{
  "arch": "conformer",
  "n_mels": 64,
  "spec_augment": false,
  "norm": "layernorm",
  "inner_norm": false,
  "layers": 14,
  "loss": "cross_entropy",
  "max_grad_norm": 1.0
}
Rows from block 10, named by matrix and row number. Each number is 500 + 25 x the weight over its row's rms, rounded and kept within 0 to 999. All counts start at 0. Numbers have three digits each.
# fc2: first MLP down (model.blocks.10.ff1.fc2.weight, 128x512), inputs 171-341
fc2.37:520487516519449496479481466544480469454489507510478518513455464524502543529462514508500493469499526480487520456475536493509485519474481508475490493571515439513493528449494486522533492492492518487468509525504477485510501519477497492426483476484522521493481512521508550474514506511535474493497512492485482519489461536519523513491531519482515504502520484505494479522472490465513488495502477480491487496504533488496496557498493499476479477487499446474495466533443441506467462514484497476526557494540515506509487469516
fc2.38:511498508487502529494522498502482490494497462521512497484533497498519475484496483482513438517500527478488494469489499507492456469528503531501529500552489535497505499517510513482507519507469479514505471504472509452441483548518545505535515491520572530478480470520512497484443487478473540510485496520495505471468502494512492515488538493465505536548509493495462482516529518512480496465478531494514525497517517504498471538453539478522498538513504540527520534522469486547516497515507517500482478543499511478466481527517
fc2.39:498529521510510561528512493475525514521518531526509507499509508508521479569514486507455499498509505483515463470530526480526551537502504512519530514521521527471525519526492494495518522499488516511492489486525532503467499490492511513550471519504507508467490469535489518488468511488505530521483504511521482505520511516537535513507557503483504493510477522513439524538518581480514475506482510533471535472493514500495527505504504455508488530519540501519491536456526534522574524501498559497487509524535491507512462511511
fc2.40:514491504498547494538512532472502521491496509474505477515514490484497482457509485501514513531485489526513472558526460523505523525486508501491527490442514487464513487530483510466476512489535482481499485489543546501513521470482461505538524501504470483474482478530501460529483474503480510501510468475534498487561519487479494456514490499504449514519511518481503498503498522503501478528539512511525510513523491520508564454521487481496527522488537540532482512476503561461528580467511486495462453517470506479493514556473
fc2.41:522530464519531486554504463503514509472490512469526480508479466486531516517474421529480521539513474468521486487511487508507467518526474510508492501509486502445503495499442493458521496505492492489491469491490507477494503480499526556521536451480438498486505477539459475483501512511483562486511491490520531493498514505486459465485497485489458499544479483508494509489547528500501441509480480507507520480492501510516523502515508496515494512486488474516488508495512530482491526516503540480418481550481485464510478472485
fc2.42:513470504491475477478518437561441457493504502520468520529467490541482501520480484530504470453505501504460525510513516499472505488488475497520463495534473458512504497489500503516512531495506476463501504488504487497515491493538514447455531499479499558530472504479480550502534553537510505503507539474486520499494510500488509542491500533537534510475502436511511473491480482502503475511498483464502466493463550481500474528505470529494511459482447475472504468521510466483473484509500503484499514469509469498504462524476
fc2.43:498519513491483511468509468512504529480485511504517498483500492521518491521445507507487485498489509471516494479474544469491498520492510508535511500568521493474494515497461526493477474532478506503461497487478467493455507495505549454462503481456526542523479523490492555459520508492472504496460514474470482516465487515495548523494538511491519536500485486520509488461548488484475520473447492505474504477484498507497471553449530513488485530522494484509494516503480471518540484486472551487475548508529467516515499511537
fc2.44:501480513519489505485484494535540488459533494533512512454480479529493520510453534497477526493470509470468493492484547478490498508483475511512508499579507501573480512471468517535536492502481529522520520505468498478454512553501531538469503502490594548536501516506469515469484487513538516491451486468502524488502496489511493545503538493510540532503483525503527497541475501461507539443448508526502483504521504468476447526487539513508479479524518431467511487507441457512493448519501541496545553498528472539534497490501
fc2.45:482513491502444485465463480500515494545484485493516477519432483518511532506526525497474518455521493527504530484479522508497476497494524486536508506493498487485513523431495523505512489510510471503502508515499499507540486482482497439438499512487515478521501512479485563507528486461508467524535525516506498521489483488485501486493500547484535474469527490515508469509452484476494494484494518487484514538485533490463500525486485520474489493477514485507494467520488478537464486498454468506531507438556484495480541462499
fc2.46:494492500503519502497507510478490487528519496456487493527484519496508497440535510480515519479519536537498491538518483542506510510493492464462493488432473482509523471528502499519500535501537505519529479522537533540543503488494453516504481503523506516496543454487516456529501487487524488506497476503516507485526485483464478461542451514540475501474527525512494528492500481528535499515538520505498504497501495518485533458517501491513513474480518537513511511495504525457489534496487455522549472461453514493484502496495
fc2.47:525540498497490516515519521486527500547500514494509442474516536473494529553504502510498516515503517453499518480501519475491531523505518532458506522507497515468496505512516470500511528539456447564518472480528564462512485533511525502533490531506537489472527537522498449513469503498497521483462495498561507495521463517484474495522512471508522524497515540503475526523503550458498498513485509532486537481517495530507539488530513460539496518474522512521510484457488533518539493516531545519484516533542489516531451508538
fc2.48:473501534515494525458463504515499518469482467497482495547465536528472505496486529487487513524471511497457520497511568519449503497505465478505495535512481498517501511451529478526526518486484524524453484489461455487502487516506495484423509516491494526521501508466526486461508503506521455506488496491505550513543503497499510548513484544504528473473494482503517493490465457489515507469469513456500456528487511482480485520494489552503497482492465497492509448528464462483457474553471480530537530450519509506499460481515
fc2.49:489471479494430475453483484530469467479547461520468488480491534514524533505489522498501505474495516505453507448481534488494465504480488530467475491520472513513493530448505476540530505554523510512528536507476479527491474522503538529460483507490507513517509513507501533460512499476544490503497510518489487522452471510520502512504510521503527505501495500551531477505484475472482529466484519468467462531510508465476435555466534515533516458489475491492519523496480442527485428537501509516522571466513507548492482479525
fc2.50:504505516477533518494529475456538505471490447464479442477522508502513469491520469541457474546494531515536508526511480509534514533504540483483499525518509548480492503546534561505540523500501468505499474495499516450488516508467522536537558521505452534539508472518477460503516516514480525474513493482532497541456536484513469515458527492496513515518469504498497522494532521470497544514508523507482481490545497497513527510542495519511537525517531520512540530457538494511490504513514500530471478523493515492510500548488
fc2.51:496501525483585470544496518468504517509490503451492501502511502495501487474519481517503496535528496528527483545535447518519521542509514492501522501447502491476528460558515497476483512479522480490503491487547549505526506473498478510542523499489484501479491491508491457545505477510490508488497488489523491480547514472473489460504501499506461493526509490504473534488502495511497496551532502518522528491508483529513555469539480492472520518483521535516491513498549554462505565458505501488473456526482494465515514542512
fc2.52:475494535534485470549483488506481487513475470483511525540503473532518535527522517504482468500522520510583496559497478481508513552444481486518530503519503516506567518473493496507509499510492473489459478519520462494514480520514486470470506458457440531535472454510489545512520470483530537447563487524488489463512500485471522472495485527503487512506532515523465448446477470473520495476507497481535495522500475511530490481500498543504497500500478516483505500505520488523504497504510459511503468509474482548490504467497
fc2.53:504529489443520497524487466490461531466469488507483505442545438488488482527493467512495467508510463507511445477465506491494501517520504492512512503554479518486488477484481496502491476543485477482460481468465490448472481483504557501511514468458507504463450472458450473479496481525462546500504511489467472484477528493490511501469490489489482482525516483491462515533503529466462494517470509522517511510511480538500485514456465504527498524522461497503505511517486486482511539473498514479459461542514477489448508522541
fc2.54:499479488500507493478496490487516474483488499486496532538458502477475517486497485496487535469496499558488505513519465496487512493463480489467460473474497466540512456462477501495513521469534525502526511510525504536537493457500440466472452462479433491506483502483527495513571538505527465511490483502482532498516484481506540459525452556483500464486474458515511506511448446533489466522515469458467489502475478516493508506484451505464483451484507485473484442509528501458465483469485462530529484468475494488497511468461
fc2.55:453467473513496471478478524480500471530519489458472503571463524461490516458509520457484525487530495525486533500484472520494500484459480467480491498451510494523496494504520498515507507455536498518495477518558498498547477522499474520455439509503501496510522500499497476507515494488549455504500464509514516529505480488484506424489459517522533459449497489513520494480464485515511507500526518478507479512474490487476526472533472522510485432466494520476479453498504507478483518508483472523560511441463492500494501481461
fc2.56:488477514513480478458520510486514484482508483503497498565508500501517496518470510523484518476522510497471531495432476467461505482452492476490476496507497510506472505464507526536496481494532509507502554506491453503544485499486497480483504477488470524513545527493508537519521518496469458486511489496465520501457498521494470496486513523480485492514491473499513470468459496497507482490524487472500479537528545453530473530501493499501481465512459483428511471482506473477466485522499450547544521474532512527492511488515
fc2.57:523509489499456517478478505506474521483506495541507501451512469491500509542450497510517460484489481465512499461485511479488467477506490527505489467575487510523490499478491505521525500531477510502490498463441490469457489502507507486482517479473520506511481512474499542445491514489490526504475527494462482494443511498525499571497532478485494487516478475473517499512515519470483509477471487469475501479508503457518443514463515496505490536530463487502497491492489478521509455502493552487461522540505499485488517520534
fc2.58:521511515516496527527505498515477519468497491505529489444527518483494489543469483511511500491470504466494486473494493472479505504508525511506498494561481512462502505505492518474518469517450476496480505491456498454448500534525531503511524472478503497501471538496482508516466498499472554490507499500495478484465508512496491544486541476481481539539499479476492488531552506480493521500451480484511492491504497499510473505466501492512513551556505468489513535508499477506547483511512554467493494535547459470512496539540
fc2.59:517501519488557537504542486471472517498510508485508480472558486499503459504524486480529466549497477467525477530488494498540520502553510523514549481546530532471499505515506493465511507523471465507523514519508542495470493502490528523589499513512516499460485489504481486505456530519451549490482492499529486479483533499488476519537524491518498549532498509471496483538550550480490485501513520529497536506562486504504510490512571474546526535518530524512510531461490543507552516502551525493473483579510481475491512510522
fc2.60:499513514496509475507488518514499521500492504511569478471544499502522528503458488489525494516484525469525492494478530464481494493539495498492503444564465492486480522505513495503499477516433524496495516501492486491444482506511571481524513518529513484481512503506486496480509480483485545508475530518492482494486526483516505510514529481504494513530501451483466489480509542459474543521466498523495493484538501522519498511482521515507507557495514466514509514509503514530560491497564563510451469556539459482531467475515
fc2.61:486512540515431543492502518521501520503480473563501483507477502503491505534481479504505497498485446466458502483479507475520518556494523518492524507544485533536515499485479496501484463528443516508478543515505464494468502510506477493512521512502550518518485504480503509450467476496483520458468503507508490534509505510486499543450490497465545517489515509518549486517528496491498524449458469467466509526561493484483475534479548527491467508505499482472532470517473507545514475517506529464505529508526526515512493509502
fc2.62:516500513513504485534538461503485467488512540509535519503529495492519477498515509525480498501478491495445494508498514465515489511521478513482495508522487463506531474484486489452481477508527503510510494506488509500461488482453475499536522525509512508484515549514494546526498471487456521529454500475505522459497548491497464502538493482531489490497519534510529546522531499506462478519492483507499491493538552517456499509501507470534489537471486515532518500504509505466530492462481532510467508540509522527441448546511
fc2.63:453538474488459472491499478478488532551506477497430523509466497473459543477500512484517502468542544507500495528513514549484464550513467493517492499467477504497493508529446531497517517466537492506508509568542490544507496496502493529481494507462463486522521472476536469496491490467496450527479499473488528492488520487512481472522477479451509483501509526470469555514484474506490496521467490479497496502439498495517548499502451485510522477516516500483477489504519491471487504484514510485485495485439484483501498471471
fc2.64:499461496494494483467491481513496482533503498499485505528462505519502517488506551477491524479498524540493502487506497512511505500436498487491467535485487500532499497464519465521525513484498539502496501554526511563525488496499479501453481525511536504526530510481499521487501518488564461521515500523513500504503467503521512486513479532526525454483498498511532485497509488536492512499519509487468459502458501480476505499506493531511474450476483485466503440526489483535474442529474473501552564441497510543495507449481
fc2.65:428533508470491513521518526497475474518542518520473517523483541491495518492489545500491493477484509529458477537533498541491499500489520476498461519471519472537502544504514522490473530464492522525514502520517546551513448491498447499490482504517491508550558516504476500558527475486526484502514494494507503494545504497506554492546451541514531491492492521517535475512493469530466507480529540480499474505463507542481502480519485548474486488504508527501499451504489549495480517476456480541508516453495533521477450532492
fc2.66:496495494499530469543490473484510496507479479470493504532500480469511466493542460515511524512511485509525516529528459491527526535499521469514503515478533504460501501508510514419490519521537497480492472480510509506498479464485475494539503471508428484490472462531530481531523505495491481490537479488504516507504473475473497438498526504497484491503506481517489545464513484504470491545532460520546510470513498512523518479528482463457526512498505474495510500466532544475517592450487500475492466524489510483480538496495
fc2.67:505514508528460502481486496546485471470487509552503508527497503511479484502448491482484511492486493529499509481541492491523493488504492505525510526481512515556468504470511528516532516534518507495511513505457435512496524504483509498441480451469497507553518505491522503487554503501548502527471496513476467516466492508525507516472497505455536515506464468501537500504512460460488480497488486501479503531519560486565474531507501496530492492503477505446516487521527442501441428503471473504511557434509524511496494505516
fc2.68:531471523494529495584499534483450505448513505523490525547508513469481485480490454497483504541479490478520494503534504490530519534536516497510471516545484519508487476513527533503501526493523506503521460493463465471467493507529501517499501477475485501521519502486480512479511513517491505469535501500515497503464527500503480516506507504498488545543510436453518539445477472510539502506537528507493481491546569488513509521489543514457504501492502510480501504516512462488499510495514500531448436543490497502524501550501
fc2.69:523500492500460494477481485527500518465484499550496487463505478493513461539456519495493483478500490448511493476472544472486482478516489515511510469600489505511465531483499475515529473532468492502511488476464464462459467534518546491482494485499517507517472501493495501463468494505481522485501492523477511518457504506513509555501531474480522511516507487489501485494505515465497514463481489486507479478493503490498456571459516516508481515535486467477516512522483469541517449509495542482475535541521477490495485506501
fc2.70:510515492482535497543529495483505533481464501491519493486530474475516485509498468529500501547503477484541481521494448496503519542516535503484512501493534519449518485525494507458476504484480508487477478471516519464501516502490484482546525476502449495479458502518483472524493473495475542486499494467528489506510546526474508489508524497481488509552522517465492510508505497486493496564510488549527540488508517516539529475496479478479514543514551499522492524477513525485515559474526526479449459548509495475483499521508
fc2.71:513501513514533457523476486506503464434471483505502534500524488518481485502478446483474482544534495493529551538494496462488506503500485514482533492506533481461471495477499511501507524496523484470487453487525461496504546482495479487485528474488431482524460473494526515535521480519485541465539478534463510529495507491482464511481469521460499453472521500479446541481471490461495489535515515509524503453497460469537513498458474533492548491487474487510466499516526469490472529472469499474512489486502530503517518488464
fc2.72:524505483500560497557514514474501513510521516473487484541509500475504474460545478511487517534503490530541496533526476525513519538484520475483513501432523490463516475552530510458473519468541503488504478499539520498544514463483477501523503510523489496474510466505497459539499490525502504495502504496529487489526510504453513461518476502493466510508530526498497528490485521530506493532526518520530520492508494524508539452546499495495545510485528529521488505486540558462533551469515483503501447523472497490503518526485
fc2.73:503532496485517495513504545497531469536478496489525514465535507472494536483540516500519503495517513525478499523535479514495524493513496479499488484461518466450525525530475517520522483500470496476521497507483592541566493480473487469535475489468499496505503485498524481534516503502493497503534499470503528505486511486487475506509487499492502490507481529467486503489489458552536554574461516501493531505450458563495524501517493478483527487530516520535460514490544569470527549476481488503497459492524498484480524493492
fc2.74:538541508540535522550507436521485514507493505511516462448531512493531478500518474508498529551489511450511510488509453482522488516519520495496516486522508490501505491501469528503494494510460492511533515486482491470488497497503518470526522445449474497485459479518459523481516495463515538479523506490510481497488551491496498531466521481461496512524475499496481511472511491506464515523477504505492485505503511530549550521490501476512484542509467487519520549490503514514540509504520555488430510541518442453515522486502
fc2.75:486494485498511484462495514533495484499500490509463523492504499501491518494494547487516515429518550536490501515526532471472510510465479499505463493481460463504489460482489525503521512505514497493501500502507478523544477462474450502490486489490493528514507460461512489484528512503519462481530478494488518537475493487514521461477473505504488491453510455504522494509452458488520464508485490481481467495449538501505464519469454515491493450497489536510463513564543506503475490469503491486537523430521500507503485468505
fc2.76:499472483486544491518510536486493506517489523450497499540489538494508495460512482469482505508499502538497500566506477512512522513454502486478508493443518479515510487524513516485503528478546501485517467522533506533535498496521475517513464511512470474476532477531503473525514482514519488494552478502537487482534498476480495461537472503506487496498514517501489514469485488495528461517553511496536513495488501528497538467540504489499536470473510519505488502506515562459479544480514463527518474490458500503490509477461
fc2.77:494485520466511509480568502501551479552487494509503470536495540484492493493515512496476491523536499516466477490481471517457508503503532479481495545462528488516512514513520526500502527523487504504468532515499541514505489523496541500515502566508518500484530534500501510520482491494457438517529499481535507503522492490515488490497517526502564501458477475502462501513495519521499507502516508492515465478454508537462504516510514523480494525505497472503508479505456520528465519540502485520478484518512510502533494473500
fc2.78:452553478506521452512502494519477477461451502504466513480475514515486555513518512539491482540502498536525513503508503517485499556501483494525483452472507430509516455475484521503481490462499488474486477518479503511525523451507457440479485485463449494528450491564469512528527470479513497505496514501466509503540511486507549462504502492492474440498530502477522524476497476518484456524460454478514511453466502549499507499480457484482520484518528457546504500548517522511455534448503506482467481507520480503465522530493
fc2.79:487497501474460494466472483519490479501511525496476479549469523544476520512485506511465511473477509495498520491474515492470515487452482484493478525494510466526503511453534511532480511501487511488454515499499464487523492514521492456456488511490507485518524518498504517485545532522522484509505496518461518496508439511504505485480532523511529468450497493498525465505471477502514484436507489468442505500492526476492473547490480541485456479501459487479488474521483478527476435529439475483545519439493535501516493467478
fc2.80:489445521513504541503524492490521530444489516516529509470534487514476479497495503506523450523508497461501519516498526479498469486518469488522512508505513515450519562494536488527514503523477510508533534482472493515485569494521522511533493485490538522507461498483507486494464520518472502515520442520501519487490492499512469466529529510501481519524515482491472477524523486446517557499512545483509514507546488498473473505437520527488499515541495540469502541508495500557523530529473548514486477549505504467482505499511
fc2.81:489456527494525489512537529446505498518509477511495479534481509500535460448500483473459525523519504453526515520475477523474490524522532477431515502488495554484525501504532491479524514482516491480503459494567514512491517506515523535509494519520505408510518465496501489557491490542463503472517495533560500455480510526486508443550509523521535504526516482518487483525483527535517482461523524485498503483501482503500571488508517526531499461509523532498527519472524539508494485488529509497507474473509511482533538538498
fc2.82:541515519528538529554540524523521535516511527523529521507529517518516508527528507525524527539508504509549505522522515529520524537530521518512520523526523517517525518533524527513528526520518521511528504515534532515524535504523515522537531523519498508522514526522524513538512513532515543533517510527510495518531523517519510514513529521511513530532538524513510528521528522510509518532521522532518532519533525508550526510514521516511532540516529535533518529523524534517527534512542528521505508539515527511520543543524
fc2.83:457494497511458487486503485518508457469480494482441511529465483534487489500492534482472542486512494537451545470485488513491491480504518482512492483476493454535506500474506484496498513481561507497512500505512477497525500490490466494468486485471489492537494514491495519504519506502492477521501495496494512500522493480479527480491487551493475476472457462518548482479487462536501501482514485475495462496500521476511487542491476543473472460456497495502520479542456484517432500495474447500538487459489522528502536477501
fc2.84:536520517488526531516505479476498560534507493504545497439555479489525472520480477508519479529508511455497463489505512460546495498538503534515502492548520543469510508527499473474500481536465498481510498495473553456476484519483524503530522509507519499474511486503497480496462507503501555478482506469542474528497572497500485515509530487463477547546513528483471531489494549488477509504503505543506502491519476484516506483488521451513513546533509483537516547463511512495530524518529559490477486572510484496515544526513
fc2.85:494557505512520503519511479542521490481486479536546504470476478539526495553492470499484500532496477509542485503487510512520502556517492511541511495495507483464532513506512540491468509524483463509460483464481542458459506509507515468495540489489469515515452499538492513508507481521476537493502506486485494496491513520464517514476509493479482511520491523494472487472522515489476523517498482512503551463516531547473513496510485487479500552516504454515519497516473513522548514504506549485441438557529455516462487503550
fc2.86:493509500499536495521487512469499525468513500466517504489503475547497495510501482505509529549484495476539527504559513508542543521550504514494495520498504498483519509536505503484508499489512506469538482468477521471507528491525509491526513464482485520478476448505493511508507497494524543492497505501486538489464505544500514498493500459475430507516551512461486530515502519464502529539500493499512510523506461520559523490534529498486561534491516538541489535478567491523530541473485507455493477539491445488486539542518
fc2.87:532533517499443498478486468522484499495479484525518498496496477527494500539449501517503508507514507491489517471476543490483483506494514483521495495556497506486488530465494513526528486517457484500471492497468485455478493533513527459486515476479508498539497522513477547492501504467491518514492516503469502515484502532504510533463548501476522486507493490495485485506498478476479520479487485483497517469509535506467468555458514522506472525519468454466510502512494460544512461518482529493472528509526476515517502501523
fc2.88:541515522535519518496515490525497517481485488508542469449526451484504468530487485535491496530488503464517476498501500480508498512550510543513480482539505497489501493485479516486473495499473507500474498485476510447450505501519540489537530487508502507498484509481503499501484482509433547514484488494466486504475562503507516521501538479485486515539506482493472501483525510485508494534489463512535524487536486505507514530478518508505495561529496485515505532484480483496538514503497539504460493557512477519505498518513
fc2.89:492473503495494483498482511476470489542507504465478501510450528508485502508512491465501524487515490549477520508496462513488522517458489472490474497438529481512510492495505485511465494486579518510516481512542488527547510472473479513485476512508475485474525519505500488509514475513527447506517488512517522493528468479505503465495453547532501483509507514520515495505466477518517521492544511511485494517501511490479541476525469502515498454495480502502500455518502502481485520460467448512561507423467528497496488449468
fc2.90:495513467552515531534485488523469532469501511520500500473531479521533492496514515501481495517466522498500505497507549488487487470525462531515495484547477509513497509498489512498512478503517529525512492489494497494471512510526478478477518487460513556507472496476488493470510510500535523476520504478481477490461494529483509494480500486508509503566514470458518510518531517490502523491503521485474522482534497448489481524439502519489518504508472483497486539494501486527548451521495516493444505559526470481500490510493
fc2.91:478535535497494513501508472486530473544491501499494506494490509482452525505521510532533501454446508525480496499507522518483513488469488462485518507486516488527529555501495516553472527498492475533488507511546534529530501510497517485469513536517552503540538528490513472474460476505493463508495457500500500505525497500451470450476502523525562492476480517512526470541502483520490503505525512524480506517471462492431475488494465507513496466521501502528476476522487482495483502515447471514511539494478529519535434460473
fc2.92:526508491518524486532503488481531528514499487530523503461540448489495471501481475504504475528495517463531480464468525489525509530536483540478518500540530538450455493493495471493524474494450500490493482457446520474497502494492494530533535476495492498488474494501490482465478480504473555504487517526522500480486538514515490544494529472495478543508520477509476506506516502452488493491465499521490508473507478490492493505475503467501492498502500502506498543480506480515531496501532531474489499538502454493501536504527
fc2.93:484512512490461518483480499523497483468500495554516499481482466533516523544472525499492500467515512481473513474455510470481481503521476509513472493551509519511503505480487495502522478485469475476469528524438455494493471524503551503479504468468479506544485506474437545464490526494494511499515509517493513496433490491529465493496505512476513505508508495504522498478476485476489512486472493492464505498491481482490433547485523505489474491524470479485492510481465465539498456484469478485514507489500460500527509464489
fc2.94:483524506477486528478532492512493459508484494494543485530516516502485539469513568462523476435501495521460532462494503487464484497486501496477460499478512521507480532528548472494487520512533527495526532491547528512499494514513484536499474534546591526477514504472474460496486504506509463501496514515536469495541497477519461488541512511500495470492470538508516518532491525532506507483513517485502481534490517515465521483513539522521497467509516504483560484515463509528484470578462487499483506495484495504513498463513
fc2.95:486490497510449504465525483545450481473511516535479555511493495524524519472466535479513495469492530499495512490517532486487490462513500540533486508521461511525489473514479514499511491526520496475505492509496458519528522526501500480464503484477473557481525471458516532474506506462554538502519509546480507494490485498523488497473497539518504471519484432493514493506462459502491502493492503469464491531538470453491454489471510545498502466542491515474512519544475495504462453521486487515538500443497518516513493468510
fc2.96:487483500476468486452481487529489479461486491478484500559473512516514498470521533503495523477482484546456533485454475463504510465478531492470492501503523506538506499459510503500519530514525529471513522546511458537509485519502483523458525511496484517558530519479495531486518520506499466516515533524485537514493441488531521505490489556483514484474497499528531495494491471482516510470515491456467492498471515486490491520513488543486505476484485500506538436510472473466431462512491452541521535445514507496519483483463
fc2.97:516495540471452529451494498526454485489491473524489471488522468503514503491477480496539493495496509459483494476461527464475471453530511517501504495554502540503467515459505496497542510550485498505504519510461469496457503576493507495482489493501532504501502499464501524442496495499492510509487504544465498490442516517512453534495528508519527521519496460498537462510490501469514509475490500499507481534523499432492450527466545511518463509542495528473515537501459453534524447522481489532515546518519502508500469493523
fc2.98:502508505510556528556519521457498525523539519481504452514515541485502460479541477498525529503490472501498506563531446506531539481534497498454488509450500508489510502543509516474489500475508503474532465490529534528512519487490481521552533509517488481434521485539505468534469491516514505517504490489543468481544510494491487463535514508530480537499520516491503555504510509530508463519507523503525498534496469527548554446529508481507534503499488536520479495470529557445504540504522495538472471506480525476474504514482
fc2.99:510510491500501458484484502469460509488544470475498481505519479493518487490508484512492497474519518503516516515472508497503499506512498527483543506559539496503484516491468523481524497515506502463512448459476471483511530458541526502515523497503473528528489469456507458515507526495509477537481493508505475486510538499517505488482526503490503498476514465510493535520518485497504497502472489504502529488515497470535483501487511472475529549493512518498474536508524421511492536480489502503495476530480524502474523510505
fc2.100:544518531494519524522507516486553515532499513532529515490550473494533459492506472536524549531455473471506502483498516474520494492515524553504530504530512542472504496507466529478511484517448498471489476498495506494487493508503489510565552489486466493476480522514502503495472501527485540468487497538515463504474516502498460522485536468510450559528511507479474480515514499469476503510509517501484542485563500477538521483509538470507530529525500513480507511473499527527522543496549526500449500578503457499507501525545
fc2.101:456492493490477486495491488522489476488492500457462505538441528501492513497513517502492534477497520563476535495492492535486520498466521442477494485455493476538505493472508528505505545480519499499471492515510503529545506484497469477459483521500471491531513495499494509534548511498509454506511521486497516518564490494501501411487484533490526459479487518505513518487507472514507493489523505489524499497443513540452532502523464516493503488449529505488491463542481488479485521506478468516503488446493505483490483485473
fc2.102:532520495508546496509479529465523516461519525459518501478514478485548481476497425512515500544463508490498477516546517502575555566507503468525510538495524513478522492492443487489487521487548495539503488482500517496488446502483514505547504460525420496487461519502504513498458491502477514485492482528534526486514491529498507498523513532471478514501496490486500502489489468516513471545522480512506500478529515495545556500527504508511509523517543536490472530465535533511483547499496506499509481517463483474529540502506
fc2.103:538521525513514508504494511493542522509479500520544498490570504485498526543494458496505466472502531480489507475507524515533510464524491522499511490533493541484522502533500487515493521519440506539476505493484489465477494553482524524537508538514540524467492535526501456462433504471469513483488505503555480481488534491471486505507538509475514540529497524480480493497513563453494514473508537536516533486499504510483516486497528496536489514534500503506542476465500510501536499518486545475463491535511473511450490483549
fc2.104:453519492500474467494479452506466454485500517492462501516501525532500505488503501523511482478508478530482492484504474524492478473444519404553479512474536470512534481499525543495513539488506483517526526496450462514489458497476490477480493478488481510514543483523533481518510513509499489489494515515432508479504490448480463490487509486539477499464456504505516502498507472537519520498544487460496490509484538496503523476500489521514509520498447482450494470511437487502472451554515433567468513431495520494479467467463
fc2.105:492513506483497553537546491483511535512523512525517484490518521474532454475515474511513503519484490489522482515511471513543510454481490514489506497468482544500487475529496492446519485485472499517537523513509535481521468501505532504548511511499490449487505441562481449509444497525446512510492483484550496511488521492507485491533507442496445522529499519487513517494521520500519515525497491520526543504512526492534524485514522450508497515498526497498519515460493525472502540513516522545439489534503479481509507547521
fc2.106:503507520503444505497490476498494509488513517549507480442527482511538522548479511537491473493485503492483509467455520482484463502507506529506485513558480505520477522473488493519536465542461484521489515485452486475481495517509527496459502527498540506515509536490487536462463498438497512492475516488475514519453507509525497556495517482481516515521489496491514478524508530487509505460463505502482494496500528485495463536453537517501476528502483486464540526506488466543520451537505551494485541523532496510511477494530
fc2.107:471475478496474485477503493515493463507498484490476525543462533527488540489505505469459503470517506530490505500488464517493487490473490479500470506477496482555514474450524491519513534492514491497503508522495502514530512473502496460450489514504489500521538506499517520511514503502550448514508488498474537520495478495482523469495467545523525482464500499510536510474460467503499533496523493453484468469463516499495544520511499528485461464483473508495468452515494494489459500512481442544540497431489525497512505505491
fc2.108:501518481529502496506480483535521515477508494515513457450557501493533472500508467535511482532518543465522491509520563473508525512506486495507518483548527521513469546552488453523503487479472482523495523551491504471471546509515506504527497496525496460500478468553478492521495497564503498489527474531506514507533504515467482529485510467509482506543518496514479534513519499501527524504488534529485550491461468523494536506487497519514472545513467489516471495500550509462542479504527558469471474508491459485482516498529
fc2.109:537520519493473522487477498534492513473488488538506486443515455475493520521467508509508480513464484466491489435450534482478481481515478531515517502569479532514488507476499493508497505536463503498514499498480474474470493513503530495484514497475519494540466538499500503473455509478495510495509530487455514496461516519537496542492546469468495512494496464474502483524510495457496491505466491487488479488513490494498450544459492510513479523529460448476498529499491473510497451501478515494490521505535499516505503478506
fc2.110:471468493517497496485504505485490499469537481525495500569498517533519481513456545485495556473492486507466555498482518501518511476506503462470479537525480531513469499452529509481523501501526539510532546507505442506507442546489488520505475532492494515514534529496483497463523513519505503491504509519525530513470489513499490498428528543524501474500474465455502489482476476513525520458498449490494472510490494491518489504534513507498505433483478500471494503528496441497491454495480472561529535432443516525498503454465
fc2.111:507528481480544520519525543492537526544510525530501487474549499451511502479506508473518495504501502473462454518447459526507491486512487498462458508506500515488500492522490508488508497520498477497511491503528531468435538472523545536559515545549544512473534510496526467501491523510508503537499472500524510480520533493499492494496506466489526523484481529496524516494550548510486530502489545492493540453505543486492516469505487462554530516503532541542549518447486554491502530498522481490489489517518502450489503501467
fc2.112:529525500505548528555529503467502529464520495468528491496533503485501476470509503510477478518507471485505484514471466512511499508559504526503513521518493507452471502536474508455520525501495472449506487528512534485496529477512534498559507510528479478477467490496502480510480528514450519528468500480525501471498537503468463502502504495447498539526492489462481547486501508525508476545511497502538526494504478495528563491504515475487492525525520529518455519434524562471509527499509526516467462540498522458493493526519
fc2.113:509492518499484528485484468530516532462490490547524488430496482513483520545478525510502480483506489442518478447471542486491481486518503506507509485574495518491474503484494498485505468542467514491514491510442484481479496531500550457479528484465490513502467477500481535475479484479468517476518509490466487487454530510501490559458537478483506512521504491484497504503514510477496502497461492470498505492509504480486464551457514482500488538515494490492509494507518485512506468526488518471462492536525479483495474533539
fc2.114:507487511506533514520496520477505529528493521459530495477536478472505493455505483515503515535489475509531485517500486490510528546526493471507499464459524477472533481558512529489496499484512469499545477496526544499536509481505449518537490488497466492467482490488516473515477479499468539497510439457526473473547527500495482492524525472490437518541505527485469535496518505514500494561502506509552532514510485524493545492524494454525516517484514492520496489466512529477539568473521489484459470504490519481462497526452
fc2.115:497484516522480506504524482455504526505537484503538498526502538512519539521491509502454548482511517517536492510502479520520494506478524492503496482488504491546511471511562517480525524445534500517494509447540494536554483509474471511469513515505507547486551483528534510503551513510501469491513503494492516500516553541477474491513499489521474511512465501512467466503458535524498484498530493499506517481526498526539478456530508525480485469449492484449540465494463542461448511522492471471532492469471517542501488508487
fc2.116:554526516498463515457525487506513495497480505560539494463526483491473489536454509504509497481500480462515488481451551467486469474533506545526518481543495508472502506497487513520478466507456490505516521507454507483445494508479507524498509490498527513503516516481489517452471504503495525486490520482482518489464492518533487563471528488521546520544501502511500490509497524481483511500465500521494528448487493473503473530488513513502492511526513479483531514508481473520502460530507528477456505521519476502474477513554